Weights of a small image classifier.
Model: 2.1M parameters, moe top_k, num experts 4.
Training: adamw at rate 0.0009, 12300 steps, batches of 512, held-out accuracy 99%.
Data: trained on capsule endoscopy frames (Kvasir-Capsule), 42238 training examples.
Rows from expert 1 of block 3, named by matrix and row number. Rows with one number belong to one neuron. Each number is 128 + 32 x the weight over its row's rms, rounded and kept within 0 to 255. All counts start at 0. After the name is the row's rms in percent of the matrix's.
# up: expert up (model.blocks.3.mlp.up, 4x80x160), inputs 80-159
# down: expert down (model.blocks.3.mlp.down, 4x160x80, transposed), outputs 80-159
up.24 102 [ 99 183 121 167 122 152 126 158 127 114 135  93 184  78 158 147 156 154 143 143 157 146 178  74 122 158 112  90 118 162 117 142 170 201 182 110  92 102 116 113 124 101 122 199 146 106 199 131 113 126 140 201  94  74 106 127 155 130 174 135 174 142  82 118  76 103 158 112 152 198 175 149  98  69 100  76 155 147  83  91]
down.24 100 [122 135 155 167 115 166 100 127 137 159 103 138 131 182 114 117 143 115 130 169 106 128 119 143 115 143 143 132 119 161 110 113 152 156 141 127 152  98 154 153 127 109  86 120  42 104  78 144 146  78 152  56 152 108 146 178 125  85 163 100 127 102 129 222 122 146 166 137 134  53 165 113 142 148  91 142 160 142  97 116]
up.25 106 [103 128 105 178 127 118 138 159 139  73  86 158 140 105 132 136 201  85 106  82 132 144 101 142 132 156 150  81 154 138  74 154 164 156 149 213 107 146 108 115 106 144 141 146 193 137 142 145 117 153 144 168 188 131  86  14 116 150  88 103 151 102 152 169 126 160 127 121 121  84  86 132 136 111  98 156 117  88  91 175]
down.25 098 [167  97 129 128 125 129  86  79 175 169 112 121 128 129 113 147  81 107 145 139 147 248 110 173 129  68 114 176  84 153 139  93 119  93 149 125 165 105 155 148 121 173  86 213 163 108  90 166 113 119 163  91 156 104 119 104 167 145 112  64 225  98 151 131 142 131 124 116 146 113 127 138 133 158 118 148 148 102 125  88]
up.26 110 [132 134 184 183 126 188  37 152 196 106  67 127 169 169  66 133 163 123  75 136 131 171 185 167 159  67 128 131 134 103  86 104 101 188 129  89 129 113 187 153  67  92  65 128 178 127  90 170  83  58 125 147 105 142 148 166  65 150 178 147 148 145 128 126  83 153 122 148  86 125 165 117 132 165 100 124  91 156 179 139]
down.26 100 [127  86 130 182 126  97  89  62 156 100  77 137 107  64 150 148 107 210 129 167  96 148 122 156 132 168 141 130 119 117 149 146 156 150 116 133 153 123 101 111 152 174  68 132 122 109  85 217  82 134  97 131 180  75 184 135 111 125 118  92 144 113 141 101 159 180 114 172 143  68 119 131 131  89 147 124 117 134 119  80]
up.27 090 [106 110 121  87 184 138 143 108 109 131 107 171 125 125 201 128 156 200  78 169 109 100  78  87 117  76  73 120 145  95 124 136 148  93 112  89 135  76 160 119 112 151 104  62 129 155 114 136 118 132 145 136 107 151 148 139 131 139 114 120  75 148 121  95  45 163  93  78 126  98 191 118 134 120 151 148 116 144  93 135]
down.27 099 [134 117 166 116 108 140 150 106 101 150 112 125  99 156 126 132 117 139 113 120 123  78 181  98 137 132 153 174  96  92 101 143 166 196  86 180  70 116 105 138  69 149 117  34  17 151 155 167 127 184  77 178 136 126 162 152 133 127 116 120 107 100 144 156 112 126 101 116 124 201 154 173 116 186 120 155  97 149 158 152]
up.28 097 [182 158 103 139  98 164  80 125 119  88 155 148 118 122 132 145 138 150 147 110 157 118 180 108 150 123 167 128 171  47 157 138 199  97  76 146  60  92  87  70 144 160  67 144 146  23  99 112 144 103 137 137 109  44 126 109 129 153 110  80 107 136 121 145 133 125 112 133 139  75 214 134  77  96  80 124 103 159  93 143]
down.28 101 [143 156 115 105 123  92 127 192 110 177 104 112 204 111 107 112 147 144 122 150 129 132  82 128  61  77 139 120 101  81 113 102 124 146 148 132 113 117 173  82 163 110 103 113 104 214 156 139 124 133 142 139 111 111 142 112  80 105 143 134 102 166 150  82 150 163 120 175 174 142  95 108 109  72 105  70 151 129 125  79]
up.29 086 [119  69 163  95 159 116 118  64  50 109 128 141 100 128  91 123  80 150  64 106 127 174 130 131 118 116 103 200 115 127 152 101  77 159 148 111 139 103  65 174 142 186 118  99 199 122 145 169 140 117 112 135 169 153 105  95  86  96 100 106 127 168 116 108  63 149 131 146 149 150 140 111 181 117 119 113 112 130 163  90]
down.29 096 [143 136 118 180 159 120 182 193 148 126 120 158 156 140 113  93 131 106  69 146 201 132 173 160 120  67  99 135 142 118 134 142 181 166  97 157 153 136 148 101 157 138 160 114 101 157 114 146  89 108 103 148 131 167  99 151  93 188 151  86 120 123 147 166 130 136 111 117 116  83 131 119 114  38 181 158  98 148 158 135]
up.30 102 [178 132 125 120 124 104 133 108 144 146 155 121 114  99  99 155 137 114 128 122  69 117 129 137 162  69  86 155 112 107 141 150 138 113 144 105 148 107 134 144 123 208 138 113  95 138 147 145 112 103 207 142  82 121  85 132 189 112 149 134 127 100 124 158 112 147 139 130  91  84  76 135 153 112 158  41  60  84 107 144]
down.30 095 [108 142 172  59 164 140 181 108  81  81 172 134 169 223 108 157 106  92 135  84  71 108 127 132 167  95  91 105 125  95  83 118 109 137 126  81  94 146 108  69 175 143 155 117  77 103 158 108 133 148 152  92 138 186 149 102 118 102 186  84 183 127 143  93 149 116 160 111  65 117 180 164 124 135  85 117  82 130  99 148]
up.31 104 [111 133 145 124 130 104  76 152  99 129  82 142 135 100 119 127 110 125 130  74 124 147 118  93 135 128 192 139 114 136 116 157 139  97 114 141 122 122 107 121 156 150 129 147 153 129 104 130 163  96 149  89 105 139 156  93 156 128 114  70 155 130 125  91 145 104  24  93 138 126 101 106 173 142 132 138 130 151 148 159]
down.31 100 [145 153 135 108 106 113 120  88 131 105 141  68 128  82 176 138 115 126 148 135 132 106 128 104 121 120 167 136 211 136 117  94  94 187 196 133 132 152 109 123  97 121 126 125 129 166  88 155 113 127 196 133  88 102 101 143  99 103 150 133 156 128 157  99 139  89 118  94 163 135 114 147  99 127 160 115 129 150 113 124]
up.32 096 [148 131 103 141  76 162 172  98 127 167 141 132 133 170 121 151 156  48 140  84  87 157 112 142 125  78 141 145 158  98 147 114 184 105  96 153  76  88 111 165 130 119 149  60 148  85  70 131 141 106 127 166 152 100 114 117 146 124 118 124 189 186  85 124 117 134  92 149 159  70 112 148 138 103 102 113 124 137 158 170]
down.32 100 [202 138 112 133  91 129 104 162 141  73 157 149 173 119 124 190 173 193 119 140 139 132 162 101  85  55 185 134 149 104 140 121 135 137 124  76  58 160 135  32 120  46 129 115 171 150 135 132 110 154 113  63 126 124 107 153 125 122 175 122 180  88 139 107 150 143 117 122 135 107 131 121  91  87 173 124 144 153 110  73]
up.33 090 [152 149 164 174 124 118 204 165 143 189 104 117 110 136 135 126 109 103 151 109  64 166 135  67 123  62 124 117  91  80 163 149  85 165 155 106 179 134 107 135 132 114 144 131  72 155 118 109 171 133 164 179 141 104 158 153 102 144 135 132 155 161  92 161 117 182 118 133 102  52 141  93 171 158 137  67 111  94  28  89]
down.33 097 [ 73 110 161 141 115  84 120 100 120 149 153 139 126  67 176 137 145  99 149 155 123 177  92 145 155  50 165 155  79 128 139 111  61 120  59 121  67 117 205 135 129 130 120 117 133 176 185 118  95 177  95 115 137 145 115 106 108 134 117 101  71 103 158 101  66 115 145 135 123 117 147 122  86 130 128  85 140  84 164 173]
up.34 092 [220 164 185  95 127 114 124 103 100 128 136 159  52 100 108 110  54  97 111 181 139 128 125 159 136 144 164 110  61 180 165 108  99 148 165 133 140  99  89 165 137 132 101 141 131  73 171 146 150 165 185 147  95 137 109  82 126 167 128 114 115 171 152 125 144  99 140  90 130 119 134 105 141 100  92 103  87 117 114  87]
down.34 094 [145  97 123 112 186 118 114 126 139 135 117  96  38 170 133 159 171 135 163 108 114 109 153 137 113 138 119 105 150 132  73 132 108 163 126  91 132 131 127 114 133 139 128 145  99 150 112 141 175 135  83  86 122 110 101 155  99 127  93 132 118 158 197 117 145 183 132 144  89 135  76 109 152 129 105 141 122 187  97 130]
up.35 095 [120 136  85  75 121 152  84 172 152 146 143 139 157 158 145 117 125 109 176 144 106 129 141  57 116 105 137 145 117 152 113 125 111  89 129  88  80 127 136 125 122 101  75 138 105 132 153 151 122 154 110  97 112  83 162 125 156 191 108 138 110 133 150  92 136 114 143 168 104  93 119 123 161  47 118 100 127 109 136  77]
down.35 097 [130 146 164 161  99 135 164 123  93 103 110 117 128 127 173 129 182  93  42 115  98 123 137 133 118 167  60 137  87 117 138 157  98 131 114 142 124 210 138  76 142  69 114 171 128 161  96 131 132 100 101  76 100 146 142 113 109  90 134 104 100 164 116 168 126 210 128 122 161 169 126 103  28 102  81  92 126 161 139 100]
up.36 100 [110 154  89  89 104 136 127 120 106 132  80 169 147 151 137  97 132 154 109  99  93 181 123 128 128 139 123 159 130 134 177 193 155 127 169 115  93 161 129 118 168 147 163 107 132 145 105  94 170 157 168 171 108 106 111 109 101 205 147 131  86 141 129 136 119 228  98 130 110 112 117 113 173 116 179 145 144 150  52 119]
down.36 089 [116 122 124  98 108 143 117 161 156 146 205 152  54  77 136 114 110  74 151 106 202 177 102 227 150 139 144 148 165  91 103 118  63 142 142  93  80 146 132 114 101 123 104 162 117 185 107 207 117 125 110 144 134 155  84  84 173 149 136  99 137 121 119  83 137 120 135 171 140 139 132  84 104 155  64 159 146  81  95 110]
up.37 101 [105  98 122 147 127 145 128 135 145 206 123 115 150  97 153 179 115  95 149 105 106 119 122  81 125 123 170 141 136 101 157 141 103 173 118  99 116 164 105 127 157  76  90  75 146  54 144  99 177 127 141 142 109 155 182 128 154 149 143  75 138 127 136 149 170 119 142 162 152 146 142 127 152 122 144 174 121  99 121  89]
down.37 098 [114 149 109 125  94  77 137 153 150 127 135 143 161 106 183 130 150 117 123 171 144 166  98 186 156  50 168 161 154 117  55 113 111 162 175 128 149 198 168 106 143 114 103 130 167 138 184 116 123 115 191 129 144 186 108 115  90  89 130 129 136  90  59  78 154 101 120 119  89 170 112 104 148  66  66 102 133 170 125 165]
up.38 101 [ 93  95 120 109 138 116 139 148 105 144 104 170 129 175 131  84 184 163 142  99 157 163 128 105 181  99 123 140 184 179 150 141 194 112 140 188 143  88 155 160 160 109 133 115 103 149 147 112 148  72 169 100 199  79 132 127 195  87 168 104  83 136 150 158 113 133 112 154 144 132 148 141 119 122 148 126 132 142  79 110]
down.38 097 [ 91 106  98 136 141 120  79 115 131 160  82 123 122  59 141 124 128 131 143 174 149 126 133 170 175 169 144 131  91  87 139  64 168 145 139 108 134 136 168 143  94 115  93 146 141 135  73 180  97 151 161 142 142 169  70 160 163 185 171 129 147 149 114 142 108 159  85 160 117 131 154 105  94  98 151  70 124  64 145  87]
up.39 103 [119 142 124 133 111 187 117 177 147  82 108 160 194 191 113 134 131 104 142  84 121 174 148  92 151  96 124 158 123  43 132 142 176 102 105 141  99 165 146 131 160 140 155  76 175  80 167 133 149 132 180 136 122  97 101 125  82 161 134 122 124 119 148 151 170 117 164  86  73 119 176  91 210 131 146 142 147 128 115 139]
down.39 103 [ 49 160 179  89 116  80 139 101 108 160 111 147 143 105 198 131 137 147 128 113  65 163 146 136 144 159 138 116 104 106 109 101  73 137 112 113 110 207 118 107 117  65 147 163 179 157  77 175 102  30 129  98 164 146 182 167  99 108 117 156 102  93 114 115 126 170  87 137 176 140 143 170 142 130  66  95 153  99  95  68]
up.40 098 [204 162 142 121 204 198  77 132 121  90 104  94 171 112 150 203 123 114 170  55 130 148 119 116 106 152 160 113 128 122 167 119 119  64 132 110 147 152 172 131 126 161 148 172 100  80 166 117 191 158 130 150 128 132 118  65 147 150 102 128  90 106 140 108 166 109 177 111 139 167 117 147  73 106 158 127  78 105 158  93]
down.40 099 [101 126 145 136 124  93 103 115 145  97 100  79 183 140 113 139 139 108 130 126 103 144  98 196  98  93 121  91 111 193 161 112 128 156 102  93 103 133 171 184 161  53 134  51 149  91 137 112 157 139 181  78 133  95 142 135  97 108 132 174 115 113 120 136 148 107 135 154 127 115  69  86 158 135 104 156 139 118 146 164]
up.41 104 [ 91 171 155  78 136  76 135 119 188 107 106 155 148  84 126  84 180 145 107 109 110  99  89 116 128 115 164 133 118 103 136 208 123 117 117 161 143  93 122  68  84 143 140 113 152 188 190 160 102 126  83 179 149 112 153 109 104  71 108 121 134  95  97 165 118 158 110 136 138 118 132 151  94 155 127 142 168 105 143 123]
down.41 104 [163 133 120  88 106 131 132 142 192 195 138 124 128  92 119  78 150 106 115 106 161 126 154 166 193  81 102 127  73  61  91 105 127 121 150 161 175 191 146 156 134  59 211 197  79 130  98 126 107 110 111 134 144 137 104 136 139 130 122 151 165 108 101 129 146 149 129 115 141 144  91 100 125 147 129 216 128 133 125 140]
up.42 100 [100 106 148 184  96 112 167 125  99 118 160  99 135 106 117 153 100  89 106 154 142 155 126  74 110 143 107 161 114 111 147 170  89 120 203 147 119 183 154 176 135 140 138 203 153 150 209 100 133 113  94 164 129  98 143 127 127 149 127  87 169 158 100  82 161 103 132  82 121 163 151 122 133 157 176  86 119 149 113  85]
down.42 100 [ 86 100 112 114 159 151 134 100 194 145 151 169 129 178 111 134 117 143 155 146 115 197  97 157 111 136 137  50 107 181 123 111 160 142 136 115 153 158 188 145 137  99 106 125 158 142 163 134 149  94 101 173 118  80 125 161 104 147  86 102 145 127  54 135  59 112 150 162 123 122 161 135  95 121 114 113  48 137  75 117]
up.43 099 [143 122 136  89 165 128 104 114 155 136 187 114  99  92 201 109 136 128  74 141 106 139 118  71 121 107 169  99 120 143 133  48 107 130 133 134 129 131 123 183  97 121 135 131 135 178  86 134 103  92 137  88 170  60 120 141 176 127 155 128 113 117 161 146 128 120 137 188 100  82  73 115 188 142 157  91 122 126 148 158]
down.43 101 [150 137  93 197 168  61 113 137 150 104 131  67 167 166 102 141 141 109 117 108 127 133 102 122 111 131 146  97 128 156 141 185 127 111 178 120 102 156 185 143  78 165 146 134 160 159  79 111 156 129  99 189  97 152 165 119 154  99 107 119 132 132 207 128 133 134 119  93 173 166  79 150 153 130 120 119 140  19 104 178]
up.44 101 [159 125 181  93 182 170 119 102 158 139 107  72 102 131 164  67 182 127  91  97  96 178 102 132 119 110 101 137 140 149 200 158 155 154 137 154 102 120 139 105 136 137 124 165 163 169 116 107 103 123  96 133 126 124 140  75 181 114  95 111 157 116  72  85 143 188 180 141 120 152  94 162 190 162  99 137  78 110 124  73]
down.44 090 [ 52 112 147 129  83 142 138  70 132 134 153 158 117 168 120 104  74 130 127 131 103 145 191 122 133 128 129 118 115 146 155 115 126 120 191 168  95 181 137 119 130 135 141 152 140 128 173 108 146 156 148 142 108 110 123 148 134 155 123 106 175 121  91 145  99  67 139 150  96 101  64 122 126 104 143 196 146  97 111 121]
up.45 101 [172  67 115  88 181 128 140 145 104 182 144 123 203 145 151 180 106 130 143  99 175 171 129  25 180 102 160 124 171 164 162 127  81 163 140 136  77 156  85 147 121 114 112 121 108 130  92 106 133 116 143 130 179 119  75 139 215 121  97 129 129 100 108 119 124 133 117 164 109 140 105 111 181 122 107 108  77 124 162 142]
down.45 101 [123 113 169 148 108 164 121 168  80 133 141 136 169 131 110 163 202  64  80 154 116  94 144 175 122 102 155 109  67  93 158  73 123 121 125 101 108 121 171 132  82 137  49  86  76 160 145  98 138 104 112  76  70 122 116 142 101 114 112 118  92 105 137 176 142 119 129 146 131 132  81 135 136 135 158  40 133 133 101 155]
up.46 099 [140 169 116 135 135 124 103 171 176  93 180 143 113  59 133 182 143  89  46 162 122 100 163  89 132  89 101 117  77 154 144 160 131 156 103 118 154 123 162 159 162 114  79 130 146  73  52 155 130 155 124 140 120  99 112 111 126 123 194 147 123 121 228 150  84 186 145 131  60 125 135 134 142 134 152 119 140 130 125 134]
down.46 097 [170 117 175  50 127 168 108  82 112 148 135  97 116  93 122  76 164  87 170 163  90 126  94 128 119 162 149 169 149 115 107  98 142 101 114 181 188  47 125  70 156 121 143 125 114  99 172 105 112 177 106 137  98 105 127 112 157 117 181  98 139 108 151  92 165 154 139 140 160 141 126 153 123 120  65 167  78 140  82  95]
up.47 097 [ 81 101 168 132 112 109 113  90 109  96 179  64 165 112  71 173  87 173 162 116 121 129 124 101 131 124 138 141 217 149 180 156 118 140 162 133 138  91 122 107 116 112 162 130 161  88 112 173 190 105 132 187 187 167  90  85  97 101 150 156 136  46  99  99 118 190 162 150  66  95 106 121 144 151 118 143 175 135 134 182]
down.47 096 [ 73 203 119 145 165  99 109 116  90  98 100 127 133  83 161 170 143 154 201 123 149 164  86 121  84 157 124 153 155 119 129 136 136 135 183 200  83 158 188 147 125 140 162 133 105 135 160 115  89 153 199  71 137 126 151 118  78 160 139 100 114 142 141 155  44  93 139 172  83 108 161 205 134 118 141 141 125  80 136 162]
up.48 090 [107 148  64 137 173 153 155 151 160  66 118 126 121 154 106 136 145 186 195  81 162  60 134 140 116 154 142 123 108 190  57 154 144 122 145 113 139 147 175  97 168 143  98 101  84 193  90 111 101 153  40  95 177 123 167  83 134  91 137  83  94 122 156 141  89 114 107  66 119 117  85 132 147 144 137  94 175 130 162 208]
down.48 091 [ 94  62 145 145 108  98 111 154 133 166 110 104 161  77 152 118 118 176  90 131 149 137 126 114 159 121 167 155  98 116 110 203  79  90 180 131 137 106  89 121 162 120 130 114  78 100 114 137 111 127 161 159 119  87  82 166 130 102 181 106 105  83 145 150 124 126 115  69 135 147 132 107 135 149 152 158 107 105 113 114]
up.49 106 [101 121 126 182 153 101  74 112 201 176 114 131 108 140 112  98 171 151 150  99 156 104 112 144 169 111 182 151 166  53 153 190 114 150 127 114 109 102 113 205 139 114 116 100 113 147 108  92  79 122 125  80 138 152 152 125 149  85 122 172 126 151 183  57  92  97 165 151  93  65 107 126 180 106  85 148 128 159 123 180]
down.49 107 [183  97 130 121 142 136 132 119 102 147  71 129 157 100 105 132 128 178 174 134 147 152 172 158 132 151 130 119 116  94 151  98 174  80 160 110 131 131 139  98 172  66 148 130 102  99 147 161 126 127 105 136 178 116 149 184 157 129 139  85 217 173  44 109 112 156  89 119 191 140 139 143 122  81 102 117 164 147 159  80]
up.50 100 [ 97 103 124  76 113 195 131  89 129 151 151 201 159  85 118  81 149  88 126  93 142 147 110 151 144 107 200  86 124 121 144 144 166 150 172 142 105  83 163 138 181 143  90 113 114  84 163 113 131 109 160 202 117  46 160 163 149 114 178 118 134 161 157 169 178 132 162 121  74 121 165 159  75  91  92 107 145  68  85 137]
down.50 101 [172 151 108 100 112  81 134 100 125 127 130 198 129  90 148 131  93  73 164 151 103 155 139 138 122 109 170 120  91 121 147  98 128 112 114 113 177 130 170 126 217 103  55 138 159 181 115 146 117 146 186  78 138 168  47 117 133 157 143 130  94 184 140  89 173 188 126 107 117 111 155 129 137 116  95 131  92  96 105 114]
up.51 090 [227 125 180 153 144  95 179 141 101 133 183 163 137 169 124 187 170 137 128  94  90 172 116 136 188  84 129  57 148  89 124 111 118 131 144 158  84  64 129 107 127  93  41 187 130 119 129 125 179 120 240 131 124 110 125 143 105 190 162 130 116 155 134 106 140 121 168 125 156 116 128 124 170  98 167 159 107  70  98 135]
down.51 107 [ 92 129 141 142 124  82 142 158  97 136 169 122  89 138 147 141 161 112 153 148 156 125 148 146 117  36  96 170  44 128 127 109 162 195 100 123 120 102 133 126 116 117 111 156  84 128 139 151 130 188 109  94  95 121 145 114  90  93 100 123 107 140 158 134 175 121 119 133 129  76 100  77 130 162 128  87  79 149 124 154]
up.52 105 [104  91 153 128 128 145 165  85 138 157 174  91 139 100 123 160  99  70  74 142 117  98  81  82 138  77  93 182 131 109 155 169 153 120 190 170 126 167  96  80  75 116 155 142 140 144 112 120  84 147 111 148 142 113 132  93 129 130  91  91 142 137 169  87 119 152 131  96 139 129 119  98 108 159  98 125 181 163 159  76]
down.52 100 [132 134 149 109 174 137 106 118 101 176 208 139  99 116 101 130 133 135 140 148  66 153 109 138 124 125 137  69 138  53 120 118 105 150  98 157 159 108 105  61 100 174  92  68 158 111 216 144 104  66 140 167  85 109  69 129 112 181 173 119 145  91  65  95 123 140 145 151  95 152 111 136 161 143 147 146 127 117 126 108]
up.53 105 [129 177  94 149 121 181  99 143 112 112 158 146 133  70  89 167 122 170  64  69 153  64 133  82 149 150 157 146 200 121 105 131  96 119 143 106 164  82 103 101 103 143 228 148 116 126  82 147 145 110 156  42  65 156 125  82  84  83 161 148 126 157 131 124 104 121 144 155 153 140 109 162 135 154 121 104 166 101 168  86]
down.53 100 [150 150 188 130 111 141  87 188 166 153  79  92  82  92 130 146 112 163 206 172 113  82 138 102 134 132 117  67 144 119 121 130  44  68 154 151 115 117  90  80  93 156 177 118 125 142 177 111 127 108 132 121 112 157 104 128 101 153 143 144 138 145 169 118 137  89  64 146 157 176 156 128 115 151  96 151 150 124 196  98]
up.54 099 [147  95 144 153 145 141 159 139 159 186 122 105  79 117  49 186 120 159 145 136 125  97  62  86  82  78 176 134 103 109 180 138 167 138 152 122  83  82 181 120 140 114 178 115 124 119  96 121 135 163 134 128  66  85  98 149  93  97 175 138 107  97 163 170 131 130 118 160 119 127  97 110 140 150 150 121 129 144 140 136]
down.54 109 [119 146 145 138 103  91 111 101 117  85 162 146  62 123 149 198 131 147 149  96  93 137 120 120 105  98 147 129  69 134 162 176 118 102 123 128  87 122 141 140 124 189  97 165 102 138 169 106 121 141 204 173 118 143  78 108 112  72 129 119  96 159 145 105  88  90 106  59 121 102 118 123 133  98  87  74 115  74  97 155]
up.55 110 [179 229 105 112 169 166 111 191  68 112  91 123 162 137 153 147 130  83 117 161 150  79 157 143 124 100 156 151 153 133 186 127 121 111 126 113  88 144 156 132 137 164  58 104  75 127  82 147 119 198 138 123  64 105 108 118  47 108 177  91  90 155  96 108 168  68 141 128 155 161 100 172 148 112 132 115 168  83 155 188]
down.55 106 [184 138 146 126 135  83  97 109 157  74  89  76 175 114 172 118 120 131 129 132 118 138 140  85 102 159 190 150 123 163 138  74 113  91 143  88 167 155 144 203 116 141 139 120 155 135 124 139  77 155 153 146 133 109 157 134 145 126 135 172 124 117  82  94 117 103 124 151 210 135 103  98 182 109 124 125  82 117 109 130]
up.56 095 [163 131 112 135 133 138 133 156 109 131 134  84 126 146 110  77  95 166 158 139 127 164 151 102 215  57  95 138 110 159 139  82  60 128 117 109 142 134 120 167 152  83 110 136 109 145  53  86 173  86 142 123 132  97  91  88 197 132 109 152 115 128 177 118 154  95 108 164 159 106 112 175 130 161 174 156 133  98 114 125]
down.56 102 [101 125 144 142 155 132 114 132 145 151 128 174 117 148 103  95 160 111 179 183 123 148  84 143 134 113  61 143 133  86 120 142 114 113 124 142 142 151 190 159  87 103 159  92  70 111 151  86  97 155 107 164 118 117 122 151 108 133 104 143 137 145 183 133 106 104 134 137 160 138 119 188 120 141 204  56 117  56 137 106]
up.57 110 [187 119 130 125 112 139  80 154  88 113 135 152 141 111 178 162 108  42 139 101  99  93 150 111 115 164 103 164 112 125 223 166 100 132 137 133  90 171 168 128 163 128  53 132 125 123 138 116  88 146 116  88 125 155 176 124 132 161  92 116 149  85  77 128 175 100 116 110  98 118 152 174 119 151 166 137 211 165 176 181]
down.57 113 [144 112 111  87  76  78  80  90 150 162 183 134 159 122 170  89 125  96 114 157 140 123 157 142 138 107 147 185 146  82 114 174  84 123 165 148 109 148 100 125 175 107 164 149 167 151  79 110  87  95 159  82 111 105 114 127 172 111 153 161 152 153  56 122 151 127 131 158 147 172 107 123  70 137  81 200  94  79  73 147]
up.58 098 [143  97 157  76 153 107 111 115 134 156  73 192 143  92 165 151 136 136 125  41  93 156 118 139 177  78 152 119  84 111 112 125 165 103 153 126  97  78 125 110 118 163 162 114 113 152 166 113 106  51 154 108  91 171 136  95  91 165  96 133 152 111  60 177 160 132  60 144 101 136 105 137 175 138  78 131  88 142 123 193]
down.58 098 [141 191 137 108 170 121 145 121  70  83 111  99 131 104 104 137  99 150 131 136 150  96 107  86 105 125 137 104 108 154  80 168 141 124 126 102 114 136 145 167 129 172 121 170 115 152 118 137  75 135 107 148 146 105 109 106 122 149  93  60 145 168 135 144 171  98 106  84 140 138  87 164  80 130 158 138 101 142  86 145]
up.59 095 [130 134  67 152 139 134 138  82 134 123 159 212 169 155 111  90 130 161 128  69  69 171  68 133 122 151 121 148  94 139 153 126  84 129 193 170 103  75 111  99  94 107 123 155 141 137 182  86 108 104  97 121 119  92  95 131 105  81 136 125  87 132 178 148 137 169 128 148 100 120 105 130 119 105 122 124 151  46 147 125]
down.59 097 [151 135  38 132 108 116 169 114 185 133 130 159 112 125  90  68 134 156 133 125 179 186  90 133 134 135 114  90 128  80 119 172  85 148 137  99 130 122 133 139 174 123 174 161 143 156 101 134 157  72  95  77 139  43 160 127 135 150  62 129 137 146 158 179  82 135 161 188 140  74 145  98 108 161 152 145 120  86  97 105]
up.60 102 [171 111 143 137 127 184 111 117 167  83 160 102 166 181  98  98 120 145 152  81 184 101 152  29 125 188 142 197 117 128 131 179  73 131 115 130 201 170 150 155 134 130  78 179 137 127 140 122 135 122 113  90 174  84 139 136  78 102 119 130 141 170 137  98 145 120  77  94 178 190 122 162 121 158 179 173 161 128 158 120]
down.60 104 [107  85  78 109 174 177  75 157 162 178 167  75 150 121 159 112 125 187 115 167  84 155  99 210 122 146 120 137 111 168 133  89 113 142  67 152 149 169 223 143 126 155 111 113  84  81 171 134  97 109  85 124 184 130 135 125  98 124 210 149 159 119 171 175 120 133 141  90 151 132 120 130 126 162  92 109 153  90  93 168]
up.61 108 [172 158 143 128 168 143 110 145 164  94 147 194 101 147 100 157 107  95 103  96 121 138  97 108 138 123 154 130  77 126 166 109 128  90 166 150 121 176  84 165 164 136  73 121 137  87 127  81 160 158 169  78 127 114 170 117 142  78  97 113 119  63 105 132 128 126 139 159 117 155 159 133 115 150 139 126 125 112 145 117]
down.61 102 [137 102 105 163  97  78 171 124 151 129 139 141 161 149 133 130 109  81 203 169 134 180 137 121  95  86 144 120  85 122 150 118 138 101 153  41 114 134 169 119 153 126 138 110 152 150 149  94 194 120 124  73 131 126 171 156  95 139 107 125 189 120 158 131 152 104  99  81  38 186  97 113  83 135 138  56 160 118 149 181]
up.62 095 [203 137 118  97 117 165 132 101 124 118  86 155 121 171  87 145 119 174 139 204 121 193 144  90 153  93 227 124  76 162 216 113 138 133  90 111 127 113  78 137 147 153 160 158  93 150 116 166  87 102 130  90 116 105  82 123 187 102 165 153 161 121 135 172 103 150 106 157 134 109  91 120 126  62 190 119 143 172  84 156]
down.62 104 [ 88 146 155  94 112  74 128 122  99  72 114 106 143 124 104  97 185 134 164 119 146 109 145 203 137 154  81  95 126  97 121 146  99 117 122 108 125  83 179 138 115 141 116 107 134 123 136 110 139 133 137 112 137 148  82 138 160 167 188 106  90  90 196 143 165 190 111 177 173 132 127 168 140 105 159  63 128 129  94 182]
up.63 103 [132 122 109 151 153 239 140 105 112 111 124  73 142 165 154 111 141 212 169 142 143 108 153 131 141 147 157 119  57 137 121 148 143  80 109 166 128 135 123 149 131  99 120 135 135 105  72 167 143 162  88 111 111 123  91 167  95 113 109  85  88 125 144 139 127 147 137 127 172 137 118 160 102 163 108 101 208 198 167 167]
down.63 096 [ 90 120 111 108 142 137 195 165  89 120 106 124  92 149 103 127 150 156 167 104 126 138 114 126  69 161 138 112 145 107 129 138  71 123 145 116 102  48 111 128  84  98 102 104 109 170 136 107  75  97 130 166 139 175  76 119 162 131  87 139  98 111 155 191 126 139 135 171 126 108 132  96 188 118 138 139 147 124  79 150]
up.64 102 [127 111 156 132 169 149  82 176 158 103 146 178 136 140  93 163  95 107  62 104 159 129 127  96 105  93 113 123 126  92 140  89 121 173 156 112 176 118 129  83 114 122 132 134 193 159 152 112 145  97 155 127 150 119 135  87 118 152 162 128 154 109 165 194 126 115 126  41  86  88 139 141  94 160 188 109 118 177 189 165]
down.64 111 [ 82 121 132  88 164  90 116 131 128  50 164 121 155 131 117 173 102 129 151 124  98 144 106 147 117  86 105 149 136  76 146 133 118 125 127 152  46 124 149 135 111 188 117  96 142 116 112 194 148 125 149  85 114  79 127  71 111 110 179 126 140 102 151  71  75 183 132 120 115 165  85 121  86 140 109 125  82  93 158 101]
up.65 090 [166 126 136  84 120 137 138  92 120 101 140  79 140 142 119 133 133  87 124 127 102 117  90  80  61 115 175 158 116 175 155 140  96 150 170  98  83 157 159 123  80 137 106 158 133  88 106 116  82 153 134 132 118 104 127 113 140 109 133 140 157 123 124 127 102  93 148  73  80  52 132 132 104 141 189 104 118 138 117 177]
down.65 093 [176 126 127  85  79 124 117 109 137 185 119 117 121 180 146 149 165 162 149 140  81 107 116 120 142 144  84 162 120 144 184 167 106 148 172 123 118 118 178 134 151  97  92 165 125 143 143 148 102 129 195 102 157  47 137  70 125  99 154 218 130 115 119 124 147 142 136 136 106 125 152 169 145 139  93 189 108  97 122 150]